Weights of a small audio frame classifier: layers 10, trained on synthesized solo parts of chorales (CocoChorales).
Rows from block 7 of a small audio frame classifier, named by matrix and row number. Rows with one number belong to one neuron. Each number is 500 + 25 x the weight over its row's rms, rounded and kept within 0 to 999. All counts start at 0. Numbers have three digits each.
After each neuron's rows are labels from the 100 clips, of 14848, where the neuron reaches its highest value: "loudest" is the band of the loudest frequency at the time of the peak. Only what is clearly more common there than usual is listed. The data: synthesized solo parts of chorales (CocoChorales). In brackets: how many of the 100, against the usual share in percent.
# fc1: MLP up (model.blocks.7.mlp.fc1.weight, 512x128), inputs 0-127
# fc2: MLP down (model.blocks.7.mlp.fc2.weight, 128x512, transposed), outputs 0-127

fc1.119:479485507501513519521505506478485511523566483489510497492553534492524468473420526491507506485527529512468541487528538501520530452460487477508442470517486498479515557518503464487527520499495517506447528540499497447515490500500470462512530503491470495478464496485501501519500545518508490470500533506476514472535485479483517532520513513532498523491447504487480474486510490496515536489488
fc2.119:495490485525525511468467527498554536527495495504516504499475545498511488485536501507487465509487456544521497483536465497509506540508529478509494504522523514453500514504564500490562448545473508514510494502513464521509500506475549505486522488489536517509507526506496515496516536529492515522474520488485506476524503485495471423498491485493462485480491545522447506510513550458521504471468
loudest: 1000 to 2000 Hz (47 vs 13.1)

fc1.16:467451497472509497529485478470488499467468522498523477525531513507483544482509447541475515510494497450469476502488518490482497488476475490491477523514496466513469487489499540450453515468511483557520511501500545512484478497508500512489485509557460488519497495458440496463478491505528529481504487484452526495478455512496518439520499509487534515526493505509506491476458535493509520464476
fc2.16:452470519517524482541470481487491493503464527430460504518436476469504488522475510441525490486500463520484442488490503517486496474494474497502499503504489512523512503513493501502524468542489489527514513491472491482512532545515502457539490492474498463462507504528515466498519511505535553473500507464489502493506498495519505507513527476485491523461419471505467516491467459505527524509485
loudest: 500 to 1000 Hz (58 vs 25.3)

fc1.49:509423575496503488527525455482555447498527507509531472483491504505496503518466487466496493498479510520483504518522533481526499483509538505486451462522503511483489526497478476519455498557558521479531496482513516477493490514485478474504511504506504486485452478489497519521528505476494507521490519506487475466521498500487466501484472518502504552563501516503501506498480502473528497447548
fc2.49:501525482531534449501509502533504514492584520512532485462456492522537500479487497484467505505497450515489521511487466510479516511500532454523487503502509486490510506497513494499486496523538467510485530503500535469498532523490507490504461522516480473495515493558518585518514539521485474492463485490517503523527522505463459535537459487498498515471504543472472513550513522491499496495471
loudest: 500 to 1000 Hz (82 vs 25.3)

fc1.187:495537485474469518509483485515499508492480479497498499471528489486509491466456477458480486528494514501478488540529483514532485527462480509485460479501539490523493459484482556452476466474534494508473528526490491513505507482530505519515489526425431493494495503487476533527479447514500512518501503554464471499528544485507513504519483466474515528519535501510472516520506481492504474446534
fc2.187:506524500477514495499521520511475500498492463497516477538482492476517499514467507518477480497501526526502509507508495485506499468548486501530490468515455481514516496515533433472481523498519495452499517543457493485458532466496463461479503459447573453500530515464519462522502452509505497492468511486517510512521529520500531548543490496474507533482516515492466486475492508516505499557534
loudest: 1000 to 2000 Hz (43 vs 13.1)

fc1.260:476488467440515522419431489493524524481506519519507485476509545466520471564550530514507502523507488487511552477505528503491516495498504505458474484488534495459467512516524489502468505466474484505492515444517473523512486515536509502514499477487529520507499528487534546496467518523493522520480491489471489495527482503458502493469501496491475480501533480485524494512487476499472505458458
fc2.260:479480512483462502416458470492483488487483526534535512501470513500527488444531476479509495478483456553508458482507501477525495517505525519486531500498486468429500521511521474496446517529470490485509479429500485465498471495518475506493505485485495461514531511475503437486544518524495497521462478495510526517513511509476478520466495508528495489490502489506478491485522489510453500510496
loudest: 1000 to 2000 Hz (56 vs 13.1)

fc1.422:472468523499489548442548529523471479512492464523507473504506538501506511495454517479523535481494528543496515497512524518526505474486499492526474480503507446523471498475478477482471508499476464520525508487469471517505486506521488477540483514477476451480485523486498536493514455490500517522479510553475539508539499467460560525495478512501520559527479467528495504483537517486478517518506
fc2.422:479465485501451506456497489515543522486537496504491472486483494508513528498428489494511499497497547487504524477463446486479494529489513473507477491513482547508540483481529506487450503506468460510500508504484484476506507534488509554451529497476511500462533473491559496456515472509521472509467499467515530492528484465496494449504500488502454542479508457484473498525471487502479510480521
loudest: 500 to 1000 Hz (71 vs 25.3)

fc1.473:426449535485496527509457490485519475502554502448519452468532494473484511498513561490517458509525550505500465472474515491525510448506487514519439490537512426477524511486503484485509505480494497503493532494509452470490487505501501486483480492531495506493478500499471508488484488512534495475486457525484508550474456508493480508513523496509491513504498491473506467488529506495522506506537
fc2.473:487532502555489452554494484495531502487553486552491491480517498573492520520512480517476520491486450523512494465498481484497515513474515507432508508546516487524484524476493477527499495497476487504476495517533454510507514483500487515488512486486500548447509516491478556533517476519496496495477525475509491459527523515506515505489569511509522478512484532491521483514526520493491554482474
loudest: 500 to 1000 Hz (54 vs 25.3); 1000 to 2000 Hz (42 vs 13.1)

fc1.312:516465529513502515477495537512516517492514508508486546498530492504499462543493540513482512483553520487526536479515512511476525485537508484505498511502515525469511477490476483452499480497543527504493469528476499523502506493497469511515487513458519492458494590493523493468500507496477484506456509570481503504509489489520524469536474562471478461534446484509514497494461515501509506448498
fc2.312:532480459500506509507503482528464490508498516508489464505499509484516490474509468522487538490539512518466465523509518512498538553469532494461506496488499493467494489484475518462509525514547538542507482540502497488525509543513501513483510457485503516486491542502510502508494507536520538499481531456533489515518489524514507504503529564496513453452459485471503509541571480488510512568510
loudest: 1000 to 2000 Hz (52 vs 13.1)

fc1.497:414516511505515489447511521497475497479483491450499536494459508524492519486538481487526468485499477540499512531520503515509465479461489503496510499484497511470468519489534521518500492475514508521482494490507500545503487501478483518492499486509537525499522524491509463474549434489519503466475514506541476484517470455481482482497531471495512405477476463486497496505464485482482520473495
fc2.497:445506485521536477451522521493511505507502476446509463475511480523484524507521486484454510528520502476497458508495490487482454521522491516528523499475512502474527495489460482537482516498499510505492455500467514460498481490525517464544491469532493513497476523497482580472505437480516496496524499502489500492517479503472497527507512479492515403519503493499491482490516512484505507571498
loudest: 500 to 1000 Hz (67 vs 25.3)

fc1.10:490465536492527516474515524499512503481497489520470551541476485466469473500532499494504496475504495467514513518483506507490523505514510468489537504447512495503475484461490508534483482504479503468503517464476500506488488478549500492529510535503517506488474512493513521524525503501461414481478493516449506510459501535479494537475477492574511523528544528481472492469420499513482497503526
fc2.10:472538472547541502506510485498518472496495544478517488476517472473510502507468471496542530501481463536493489562491563521442508476510517522463522495482482494498506469509464496494496493527487524532508499495461537491478493471505464506501503556491493473502467501470568454475521503516484507495501536546525497517510495501473474494524526498462509498500520493462502509525468504447492495544519
loudest: 1000 to 2000 Hz (37 vs 13.1)

fc1.95:567516497490516510500521531487517467533481505482498496461467513525482486469539502483473504491460451516507496503476504484506490506466487471545506477501498474503514505484464506489509510501491501481492495530504500496491519497464530552501518518527515493517493452488491485459512516488499528477532583536492488505531484521515482500490533442495519485507480613481490485524475500471489516535487
fc2.95:481514536471517528520487478512553507504481475493523521507507548495536488518563524532523538501496542473528482505520494499517501492536537429483486473543524501495479496516500501505489487534532529533517478498481497503498514495519539483495491548466521502517515462509557547555503510498528533484512469513476490508474522488526520510552558512497518486525492500509492472488485536471529531507496
loudest: 1000 to 2000 Hz (67 vs 13.1)

fc1.358:504496521511497524524545487480526471482499483486520496494487518507507503484458487508514497497528449478497499513512533482500489475500451515538500478546495480495479511546552492484455513483517489512474498413487543533499530523489518491472479544480497494506503475449505475501437471472461530522517494524484518468483498510475492462517447513545498541468532506497522506488530485501506489463471
fc2.358:508533488463493465524544494506526509486495456482506483506472487508543519502478514466487474475527439512491556510492503539511517503469456489483486485557490521513568504522537485487447480498502510495461504439504525469477520527484524503506572505509503515480475474506524519522470479499494510512502480491506526489504479487492499526524451483537481485515512514506503525498458520492474487557472
loudest: 500 to 1000 Hz (51 vs 25.3); 1000 to 2000 Hz (33 vs 13.1)

fc1.68:492502500492491499510492510482517512514513461512468506533510479486535489499433506527533513500464477572510480510519522479497492486524488489551474483538522517523525520466490498442516494536483502486498492567519454483501552493470538539553512489468541500502470535484515496487520507512465541517529465518505495457481513545487504516490485470505494469514478494500491525512531463513527524515514
fc2.68:485500534478502471501520478501498507503494515518494490510557507476473481492443479495537431501495464439535521532552506495508503469437462443481485481559492477509480497497490518457504499517511477484544483482508495546532491481506503472504497500485481506527531547487487497487499522472500509506420482493487486472489528516507524494487479475491512445528490494523505479498474531503518493494502
loudest: 500 to 1000 Hz (76 vs 25.3)

fc1.441:491539471498521492562515467494509489494510489476524474469511511514477514535510480515433497501484528473481511516507491502489481451459503496485515528468513530502449515491517488471486513467497511503523478490470537498479491509518520488474492496555534481498500551494509498535527552490473506453457480548508539458520495505501495472516487523503502465533522493471494467463475491486494494518420
fc2.441:517454521521495503456509500501506502555498494496533525480516516454503492525524464459556474509509489504513514500509493510513517516511503531527501498505511526522482498505530491539476499474486488514484479494491472484552498438472496484465436517456496544521490478545526501463524473478539498497597512493503492513497525479511484509424504488469513510518489492506484494512499491503499510540524
loudest: 500 to 1000 Hz (66 vs 25.3); 1000 to 2000 Hz (32 vs 13.1)

fc1.189:421473457518477517547507475517526472518548466491469531492489516471509465437510495492477478507540538493478481530499533511466495471480478508503560507489470510470485493509495510540480502495463459464494527509518506520490515510516496496528496469513520478501507528485497508471475529452542477494510500513491484542509453520483488467517486516478527533455462504511482481479510460533504507499498
fc2.189:506491505520470543499515563533514504517520520520529473546518491467495522504525534481571527508500487529487520481499515511510487538482514469553481505485505524489526480454547485529482476484519490520468513517516481522499521506438507491527512494521502535490494486489496471537503515501504498506461490508509538504457488509483493489493546481517506539497491542469487520500527498557576538509521
loudest: 500 to 1000 Hz (90 vs 25.3)

fc1.22:585524474520523516508525494523498490491499516486505522497480518505499522488501499468548516505437485448488517529501521496505484512535485510515495495478501512508467494538531498503501519501500492514511512500519496499527476500506521492543516514504477465534522468503488564476504544520455492490506534525463486440518486485478516546497495427522502443498506524487518444501458506507492523548500
fc2.22:539504532532504517520481549487513510488499552470552493478490531526538536512513535519545563509493483517473490520465507533507480524483539489478516479496492447489547496509486502480460479482516540513506506525505494470517482454512463504468468476484515520465479474490530523509518534545500508500498528497541527446481523518487490482491518469530495476485497550505505528508532474530497495497509
loudest: 1000 to 2000 Hz (73 vs 13.1)

fc1.298:508510482485519475426505506492506488522526486476498514502542501483495487519523501534492487532498515517487523503475525498509503463532488517545473513531531484533557482532508537473485476481502523479489488485487460487520475506476490501504480505503487477538484507549472520555483488546446457481514479564503490493502493501472468474501508461575468494469510517455555488500489487516500501483513
fc2.298:523514488493488560442517530500500495490471497493529533515495491501478510497535514488539515513479477523520476505504510501535487559501496536464489517512481505526433477519507493449493541528512491536484516488511470554485494474499521506481503490496477474492484490493553474532491491549485503528482493478469497498462518538487544504527501468519504509539490519534573479538531532527491495491525
loudest: 1000 to 2000 Hz (39 vs 13.1)

fc1.157:537569499514495514488489477468497464502473527497461524449489464481497493487466529475466462478507489536489482495547492504503539515485551509514475512530530526485519504508465476501522559468512496492506495502484431519491496502509493500439515512489490470478515463511506466536511464463531474524510507476516543488508490517500489490506507460510496519534480498471533483520508481479455524479455
fc2.157:536501521520535511480524448512508501503491478475472463490517478495474504498462450518486477518538515497494494473511513451453498513487579510527483534521485521484471533508515512512455469520513539485504523489501465504491473485518449537559534500508508466490498500497454485487505478498533494503501509515505536473491497491525489495495552507521529538446504510521543488461521523486457507516482
loudest: 500 to 1000 Hz (53 vs 25.3)

fc1.104:457460484481506495518469482512536442450522548460455486500451532504500476473491477514542449471475464497495484526472511480475492478481450476492569494513478535488496504506466477487535503497473462463472489524520499527480518497485479488522511507509468481484464483486489460468485525492507475530510487492513527514541457503505511473521524521492532477511529523488486509517534488526494506496479
fc2.104:515503491483497534490479530505560468498529501489524497536515481484497497476489504485475538497519526507545467508510491462483504538522520437558445522508531496499508510507552495503466489517491548497501527509518464501498518497483511507561505520493528557515485492536520442527482489492522487505487512492478537490470503431512529491454498468506519531482508486529520487485513481532533520489496
loudest: 500 to 1000 Hz (88 vs 25.3)

fc1.413:490461514525497535486484537490498487557525504478530531484507549494540535534482494496502509516489497453522542463523520453466521497465507456487501508478472537523535509501493496494506494493500467526500519528531483479515549530499501492530499479519502506459523466507462476478508465502509562491498468500496482520436492474488522505534472444494484530532539503523542518523488487523492483502507
fc2.413:497492484479525508486454493476506496527491459452529492520524473486441483495462494436502473469489486515500481459490487565545491498533506503498527476470535484491495485476523517471477512497488489490513501513529510506504501519480486502472543446503487498523488452548529544484520476432506498509492495519503465499496532520505523497537469480473515529496484513511471498457468509491473470469543
loudest: 1000 to 2000 Hz (52 vs 13.1)

fc1.410:524497562535508528517527520525469485549528488497497498484517552515484502489504482463498533477485460433491517483529529520447450498451508491476485521510471526536524517484505514477482515500516514486491517510514473474459527520505485525497511529545462510501514506502535459473498484477479482486533509519501501456468509493473492505513546477498508457477498482483498516475531490501579501511494
fc2.410:514458495508459501533461538503524521517505506491469502531526522560488486503484524513521481497500503519529503518533512521510498506537508518496478487521518477521520507503551492516453483487497490499476523478537501530525517588501497505485517511499520523497559501484504470519442488502512440478435520500481482520537534502525513557485502499495506500506483515528519534548511497483538488478471
loudest: 500 to 1000 Hz (93 vs 25.3)

fc1.67:577551529539495519478484499496503520505495520474501547529526530464518486476481478530516520563520510542479524486525514483491507502538520516478510495487490544489525502507518488497504465518537476473505506521487493504517477508505473471510507542440529502502476508486490541446548480517522492517523506481553474536483523523520522520496479477463542535449490509513495507504520499489532519487492
fc2.67:544513476480552472466488508494510491501524497445491454505490522451503493552511516501544487485514499474487510492509478498542482523460561522520509481486501490507470485497499527498494515473513480503489500520502476496476487497507515528479486426437504505477554494461520449478501469542506507531508507519480466515460527495511504527454479471481495539543482541479483514511492504476529514510503
loudest: 1000 to 2000 Hz (86 vs 13.1)

fc1.295:465542519510461509505472500484501502511514544542548518478501493473510461502502505509480508503542532557528500489504501508539513493504471462510555509525551508498442502446518480529440482503440479491515534506452478454483466492540491496478506516465527456476497471536518535472483509499511509479466492497516478499498521470491526491472506515509533492472521511480491516504498490486469497509495
fc2.295:492533462502511466504521512500543500519513530545514483547478500478512483459491481486495500478536544460485520469500504531484522508503469448482516517512477504495543475442512513530466507488435534528489512512490480577461492511482489542535507478483484493516479476477483440490509539482516486492479502536506469479480535511499503516458487507519514510534483527519484475476508510502494510469469
loudest: 500 to 1000 Hz (62 vs 25.3)

fc1.254:517499536526518499516510518526529549518480496502503496490495468484503513486485486507480506548492531480490512483507460525524499495503524481513501461464513513484533482473479483532528450513453518511472466500516528481473500459462473518493531472420484471528478447517534511498549523502517491521465486519531515530497485470499499484492523522534505467536541542541482526455529519508486504537497
fc2.254:500511473521479485513506488521491482489525508471504518508498458492476510494486517495535481484481519532510503492503541476499497542503506434500490483456486529494488497488481536509495560531469519493545491501514526553490492461481501473533513568467518504495508491503493492461544518524481467539516508489499490531436496491515478563466481503515504484479513546449471475515487455484465509476473
loudest: 500 to 1000 Hz (52 vs 25.3); 1000 to 2000 Hz (34 vs 13.1)

fc1.266:522452488518499511410535474491474535503547515513510512508498460501516507498540453499531524476457522549510492527498526518488495434506526503496552488512450472527484508501519492478511535520484465491511453506526501502494519502495498483474499499485547518517498513498511472533491542494520491533513514522518470490501522515538544517486534445492512517501465485525515482544507498493484507468493
fc2.266:520464523536546521458541481478504486524425462476554501500536506500483510514538468525538538536475489499515527479505497500488496538504533545469501502513508519517486506479542477494555452506505499509503507514506486504507529503562517516474502477483507497498548484501523536523537522516518537519544494457502504491486509505498509512465471463532517528515494511479518514473533498501482535490478
loudest: 1000 to 2000 Hz (38 vs 13.1)

fc1.326:465478509502505524511555509526485514485511475475489504500495528501511469511454476527512492507482510502508492528538529513459489474501491493513477468487487496489499534508481489462494444518471498438529512527527466535454534520524534553483512497524519531516473511528524430493507516487502496476541489521534475474497511495515488534463515472452501455497456507459491463500494476510536498527533
fc2.326:467481496457520469486512483491479498516486464482525480525475501510489465501484449451492487502543493518532521513546523520498507506484485491501498478510511481457513470525472508503502521513491449447498521476505540466490515496531472475502494492505524459527512499535523558492533526483476493489504481480469509486516509483509501517461475500492487482545451513537474530482465474527534543428537
loudest: 500 to 1000 Hz (54 vs 25.3)

fc1.26:520498519537496512450574488507519517499482519457501483516507528484500472536491491523530473504440500506485539534505509535495495488489505513505464509539515525492465491433506524526498515511492496505494494478539485482462506486463482499552508500508499467511514554507512512453531459506451492480463498567488490463474496489478515460506492522494485471471510492486519491479517493501522524529447
fc2.26:543512469488498463445492441495494499528533523479524517491505504490490482478507498516496496518442488494504462509501525490498477512518526497516482508559500493483505492457470497537505507512486514574482503477483501541473488559509516501508496513524478507482462566521480479495490478524490486492503497479515487495432486479545493486538549533487487465506518491500503519507524525496504502460431
loudest: 500 to 1000 Hz (59 vs 25.3)

fc1.92:544511540497541518477545510477501468503483523481495555488516522522436512513501461487502454474515490477509524502496470448515513492490500525510517504512521524496478527528544483474466506516501490498495532469487535488493529508477482510513531489533502479511497563472508486513480490496482498513500516478500502434463501481459481519498511542540526509430540522510512457528489496499551509478512
fc2.92:523478501501554526546490502484505509494503524501525493482480485502480481462478525513540503493495500483521534529501560489485503522472510492524472502496517509509509537512530518525446478552536469502523517511490501492498486569504525518502473465491505486523529502471486516506468505519484486515429491521505523511505516573522506493480486504505476486472519532471536482555462477478515487438466
loudest: 500 to 1000 Hz (74 vs 25.3)

fc1.272:480514463475514517568489520491504468486489528489483526510514487488581527496495471458493488472488492466457483507506536462517433489508488474514511519489493488530508524492536530461518490467490508500516479508481497481487487529461469483519454517493478469473523554468487468475510497472458493485551500499482531513470500521528511459494463530504500486524541500520510488492491499479519489538463
fc2.272:488478499536553491487479460522469506524520516448517473427493507462475512516504496483527483490512473478490523487466548517491499521444499498507494498492498498520483512497524469511464485486488514511464527551519474466509491476456528505461475537484471556475490511498466491510506494477474518507571475494502488520461491520507463468540514484491491502469491547450500499527486482470497497492509
loudest: 1000 to 2000 Hz (54 vs 13.1)

fc1.302:498447490480506497551492472529519486477496551483467519509509485490486504513465510507484452495471484486499486478483485509493515447507481484524573489494489508485500517499466441446510533524479469515515490481477510468503465484470536513517475501460497511502484554523525456544511522451485494494466494508521560468512499480476532466502483465536486488516509482504477481500494515454468503483496
fc2.302:494468493501522522499542563537482513477549515516515507483498499475454520528481473527531520519471558530492456507495500473498507531495521498523501511454524475500493484481519519490439491497479522522479500490526534475510545454463519466513520536488456518512494454502468454531504497494517503500483470509512500465532462513492493478454475476485491486489521511539516485465516486539479476520521
loudest: 500 to 1000 Hz (88 vs 25.3)

fc1.439:504524489471483493496523524479488520482492545484496510542495523503502479511458461495474531471525511503446514469520516482522482485498470504471472496529505536505485468529499481490524528526505504506510529491500466488529476477471496428468493507448487422524459511457502474533516495520492504507548485475482491500484478446445475510463480519519498551478500507513462463510503501505489531502518
fc2.439:496545485450495458504506467536502539482495575487475496491485484514475488489507516482484522480523513466520512504515495491502485538499512488489471537521500474485505505483491485529501471580493502508488503491471486479532527490482478514528524489500497454471489497464460542507482486501518463517580453502517518503481490478507520512446490505508509511484549473465473521506481458458484507459501
loudest: 1000 to 2000 Hz (44 vs 13.1)

fc1.460:511499553497517523504512487487483470505495518486527505517502526524478473517550488472489504471514504455506516502506485454485523487493483466494552490468520503500493525500497479492499515510486474482451526518500518475472509479547466522507497509503494507500528566513498496478448489492456514483487521539467505451509474507542509493512578474547556449466495500496526515536492484515506494530550
fc2.460:525489515515536494454466544470497470488486558499494528513489484485504476452488507479502482480484497475511528530518547502524495538497511459523489508466510472496500495528518523512455484507511529523517461510489510497523492468487482517481483492471507494506541483463505458475434529520513492476397537497499526488485511507507484503486445489470505500474518480502534509550481484510482481514476
loudest: 500 to 1000 Hz (71 vs 25.3)

fc1.130:525528474536500485513463507507467495491511528509488496487532537511488504492495527479515509470490474501449475497497527514463499487521471497506480502491462523520530488479524442526461547495471452467514532504454505511499523530520480507510494512555475526442544538501489494539494484544510508537498479543474500542496500499518506499497499463524493457500501527486475548480492540498487519520437
fc2.130:515540507499473489541456533515501502498509499494534472493508468521521529475460508467534516516497528496541527512501472524486495520507465502466474518508537512493480483482504519487437490523468515554516498495447520517486514473504514532497500449502520515532466487511525518489540499535552492558489493515512516518491533488512538498464508469516488477506477498538478474496493438527479480446469
loudest: 500 to 1000 Hz (54 vs 25.3)

fc1.350:449476475537470486475473488497496490513509510498481487495519526521451489510510510504502526490497454511511495462529507518502460513538463496478495514520498472522478502494537531438455506507477532477528466454472501461502483492506487486491509493411515507471543507474514456574502479492537504480502493516499506505515475501478507483491517499465481517501495477496443541533490453500506486519525
fc2.350:482472532502524515461463476487523514506506480508490504525471501504495479495486525501483529508518432498502500518534467506474490490450495490501511494528512546498526503512504460434514511496469534462502469443486509509487470470502485532506504502429474494524454506490459532546516507523522488493457498488484519507530476463486491537494506520513520516495531479497441479456518534509494497445502
loudest: 1000 to 2000 Hz (51 vs 13.1)

fc1.14:515516509501474528526512436503540514519465500520495480535537473500531541482519477475470512520505516549528477465489511485536494458491487517462497470488521485514461523535495496488501528447505562443484526493485518498501495522501497539496460486516501489527499494501455484479478464487514512534490490538520459480513527490468478493527487439480488554502507493534464533475491493485479492495488
fc2.14:525546492532478503495540526523468503533486541529525505503464506489506531465486485504484497503490522516472527515467537489502502504497531489535496457500490486543505491461484471484509483522515515501475544481438485482512518496519512473510497526552501465477492520464492529548530483481524503504478464488524437492464494507506475565506522472502471542494503541465489463554511489498486516500467
loudest: 500 to 1000 Hz (75 vs 25.3)

fc1.38:544512492484491501472511511495524521489471517513490470494482503556523498460503492533492475519525551521491539512507468480532463518516457556509472514492477501447493501483502489479511522500548498509480476449542511553466528493501506478500493492532505498488520454472477536512524479456472523539498469537504466556497468455515520488496469471487506504492510459507497541514509493478526481476485
fc2.38:541491504498478500492509439482473500506516513544514514557484504548518509506538493451509467486523574481500467452504530506492506513493471548471494525472506481459500511481497527484482489514533507491462489496538454466452484481511466538501485509531501485497463462469529481489504483493500485554472522469502460540483467482515502528474461483488485506513481482481507479528486510479506495516491
loudest: 1000 to 2000 Hz (36 vs 13.1)

fc1.337:496521461516501497548569495467476523506454544491500548506454510480486465495491483491467495489488523479493520544501442521510477457512475511538519492498521469484503491502514554471547482491469483500492503463522500485489480519491470476515481501498476489492489467505508521493509549502451474453501484512472462500468497456490508512492509493519531438505521467499501529520508482505505513554470
fc2.337:512492510558487478509497549525550504493505506480509495474490505459506523538492505503502508510507493521485489502488577475523525526470534472519524516497455533489501538499491463471500499512469476546504500503519464479502497508513530493507475513514440534479540490548445472477453528535516518524517509525532517490475504525527538528514549491506508473466516493496514483496494514506521501443465
loudest: 1000 to 2000 Hz (46 vs 13.1)

fc1.370:502495491467512510503449488530479507545529492491521485516506543469509486481489491514529524470487500526483519488535497515500438521472524524465502533543503533506483510525511502516532488459489502516469510487468492475512561497507456479555465494465540460493513527525502469509510485535479498494501541504483502508445496516527478485494525486516524450489510541495510452494475495460549485471533
fc2.370:522514486519480477507474508501544493533472515518593534520494520482462514514509495470535516482522515492486508504483521491544468480506499518463510524490512480485511473509527505517475501473478495490493500467492508478490491477476469499522504447453501463491476491541508543482528492491449527472515483513540492529462471550483512512521473518538548446527511505494501534508445498491525504490537
loudest: 500 to 1000 Hz (73 vs 25.3)

fc1.44:512475512517442494483458432512560470505466504462472548525551467485492529522489515502492506512465482530468514518483499499547504475517540525522477492515530481521494496435497476493505477475480496492497503486485512562496527504495503520502489497484514509548531495513480482430508479493515554487496527492474481477514491511526521529485518505496465513523530486506495470506445488480490481487502
fc2.44:501480477508499488486527447514457517461532492518467445523440501491492509469483496500487488497451491481490449522450485486522478523478500490490485441531491525523511500473493465473477476509500496478514517504483483480499501503494512508547522421507513478491467503495486498500489470508533491512566474541536444489482452519503502502462495504496489502503523499497501506461542509460519520503474
loudest: 500 to 1000 Hz (63 vs 25.3)

fc1.87:496494502475495498482460498541480518488465507465451440524487530530493506461469475524479528543473506509511518551524449499519501505505531501463542522491500489479487478529459476461482538481502509507477497468480508517492499539505534525488497441516525534445515515484478525505515488494517496522530504490523469519523488477485551486486531481547505536500514513540491517476543486536494491493527
fc2.87:531473487473521516476509539508540528498466477486485536514488489518520509487507535504464512462478517484468485517464553500481476505508493510548509502477497513504519516497487489462483481485507537474497507522451509530483508533472521471545468603549495502509479499543529492520508456503505489504496456501517471520532476457476511500471510486529497509502485494484505507481453513516551530514482
loudest: 1000 to 2000 Hz (33 vs 13.1)

fc1.403:448484474538517506461506483492519480539503494469510461485512512490488471485468489492497477509482548531474483497470525527535557505572499471501484478528481502482477481490516496500534505514516487502435468494494496494483481529515505450519505513506444512464503478488491491510488534516507486522487468510460482533484454472518484548491483453540469498480528510476493540505518468510516501448484
fc2.403:483529506501503444453513472528502536502518514481442536486506473496524491500470472494461498480464483484472507490499478483489541507429500477475523488500494472453528528495474486497489504533503524503505482484477522500436491512496533529504525497518557511536497509467469486493491495515521485532477490481507517531487494465503500484436457513516517486498546493527481466492542513505545510551495
loudest: 500 to 1000 Hz (58 vs 25.3); 1000 to 2000 Hz (39 vs 13.1)

fc1.99:522458504521535514512494454472542549512513444524516519475492510472517479507469473491487480520459522472538485484490509495505524511509536541523451468527493490508506528455475517516512507503521494511508496521482551544487502500500506476493484503499482523502505524469469461478502468493491467504501507531524540536506449482474514492505531545486496549465471506518497450528504486541466494445481
fc2.99:491481492491509501516505543510471488498531511519497511494529506499527518484497500503499485521448493545504496501524493518531504504494517489512480497525499528516460503394493480494493524485530522514483497471501552453487495509505490527528519510500511474506517527497503570503527479532493507509510491482488532528476473521477510532505497536450517539512469511462486527472483519539478476595476
loudest: 500 to 1000 Hz (85 vs 25.3)

fc1.503:531519516475489432498456521468485447485471505475507520453496502503486507467512522534518514491461511482504489469514537512500489506468442491474525515500520513497511507558484503474497529486545517515456492565529446482514523490473518469443513510484528517508501540476511506484473502543468480505474467492478489515494501523498489502525478514540486489518541464480500542485528500517518488484488
fc2.503:499462540586517520534513483487510528512490483495488509471524537519506491506497508497435488494494472519529554487550476498482453507499490499516506475518498501509548509537494512471458478529501483519543466522500545478489496483487477493456503547488482523499529482492519533455487510511513495462547469483483426499478507446489503524472530503474506496524500491508497500516509493511512523496492
loudest: 500 to 1000 Hz (65 vs 25.3)

fc1.208:483470449521496529540559485492499480490501489494517458489508511480502499522520471500483526431489528537475466509506505514490500446464479482510493477448480509517500536484505476492515493507495514503498514539512494530489515504504556532515476500497505483486475495479536522473500562531459540509482513546508487523508517558495508487518496455431483507503485531487490495447472460500514490496516
fc2.208:529454537513510465478523514516496502516490490494570503463517509437530509498534468502542519535538516480525558524561511533518501521501510492516501517517502504515479492495450502511498497504509496543489466445528468490512520465519508483459479511500474496502510537520490490454477522494527503465479486505476527487525476454477507521500526502454480500561496485488490516526494506456503500521515
loudest: 500 to 1000 Hz (65 vs 25.3)

fc1.150:544557485541539517497498533510475475503506466539475457505450517496479502500489500493444494484510497515521516491524501548518525453506468503503530507480514505487492471498445510465520508515478501495469496482463521495506531500483535501504521514540527461531486485478558523472526508514498522473455507488487539559495461487472463486508493449508502496488450551500501498515486496481481496521500
fc2.150:531493543544493547521524455517477529471435467526507492530529499489512492521472523482482498505515572480449519495497519465519489534534482522505507480493494469492535485517469492488511504520514481543483507468483505486498511540489484512493481495519495492534562496482468547509464490504546496507506466520496560512497462509503488503492503536498497502540524563491544497493522501501505517482513
loudest: 1000 to 2000 Hz (55 vs 13.1)

fc1.475:491472476523496540483495566509485504533489475495448479487524468510468506482481496537483504515493500490508456525505509482501530492544526526471506474483546479448481462534482484513491517466494496507501508474465511487498534501515541515473533519564531499498487462502502574473503536472500486498518501454547501527499450509499506467516470469468492505533512505513522502497522476530517530480484
fc2.475:517481521522516537453487495514473503495458507488456506487481505473484487476483510484523499477504504490490504505476512472525487513455531516549510485500486467496508508551459515459494465518497462483521483490478520516492482489499511501520459477550483520509532481474497423484474497537495521511495482514481494516543509485514526468471526513454512514488540481472524483581460496469553507535512
loudest: 500 to 1000 Hz (52 vs 25.3)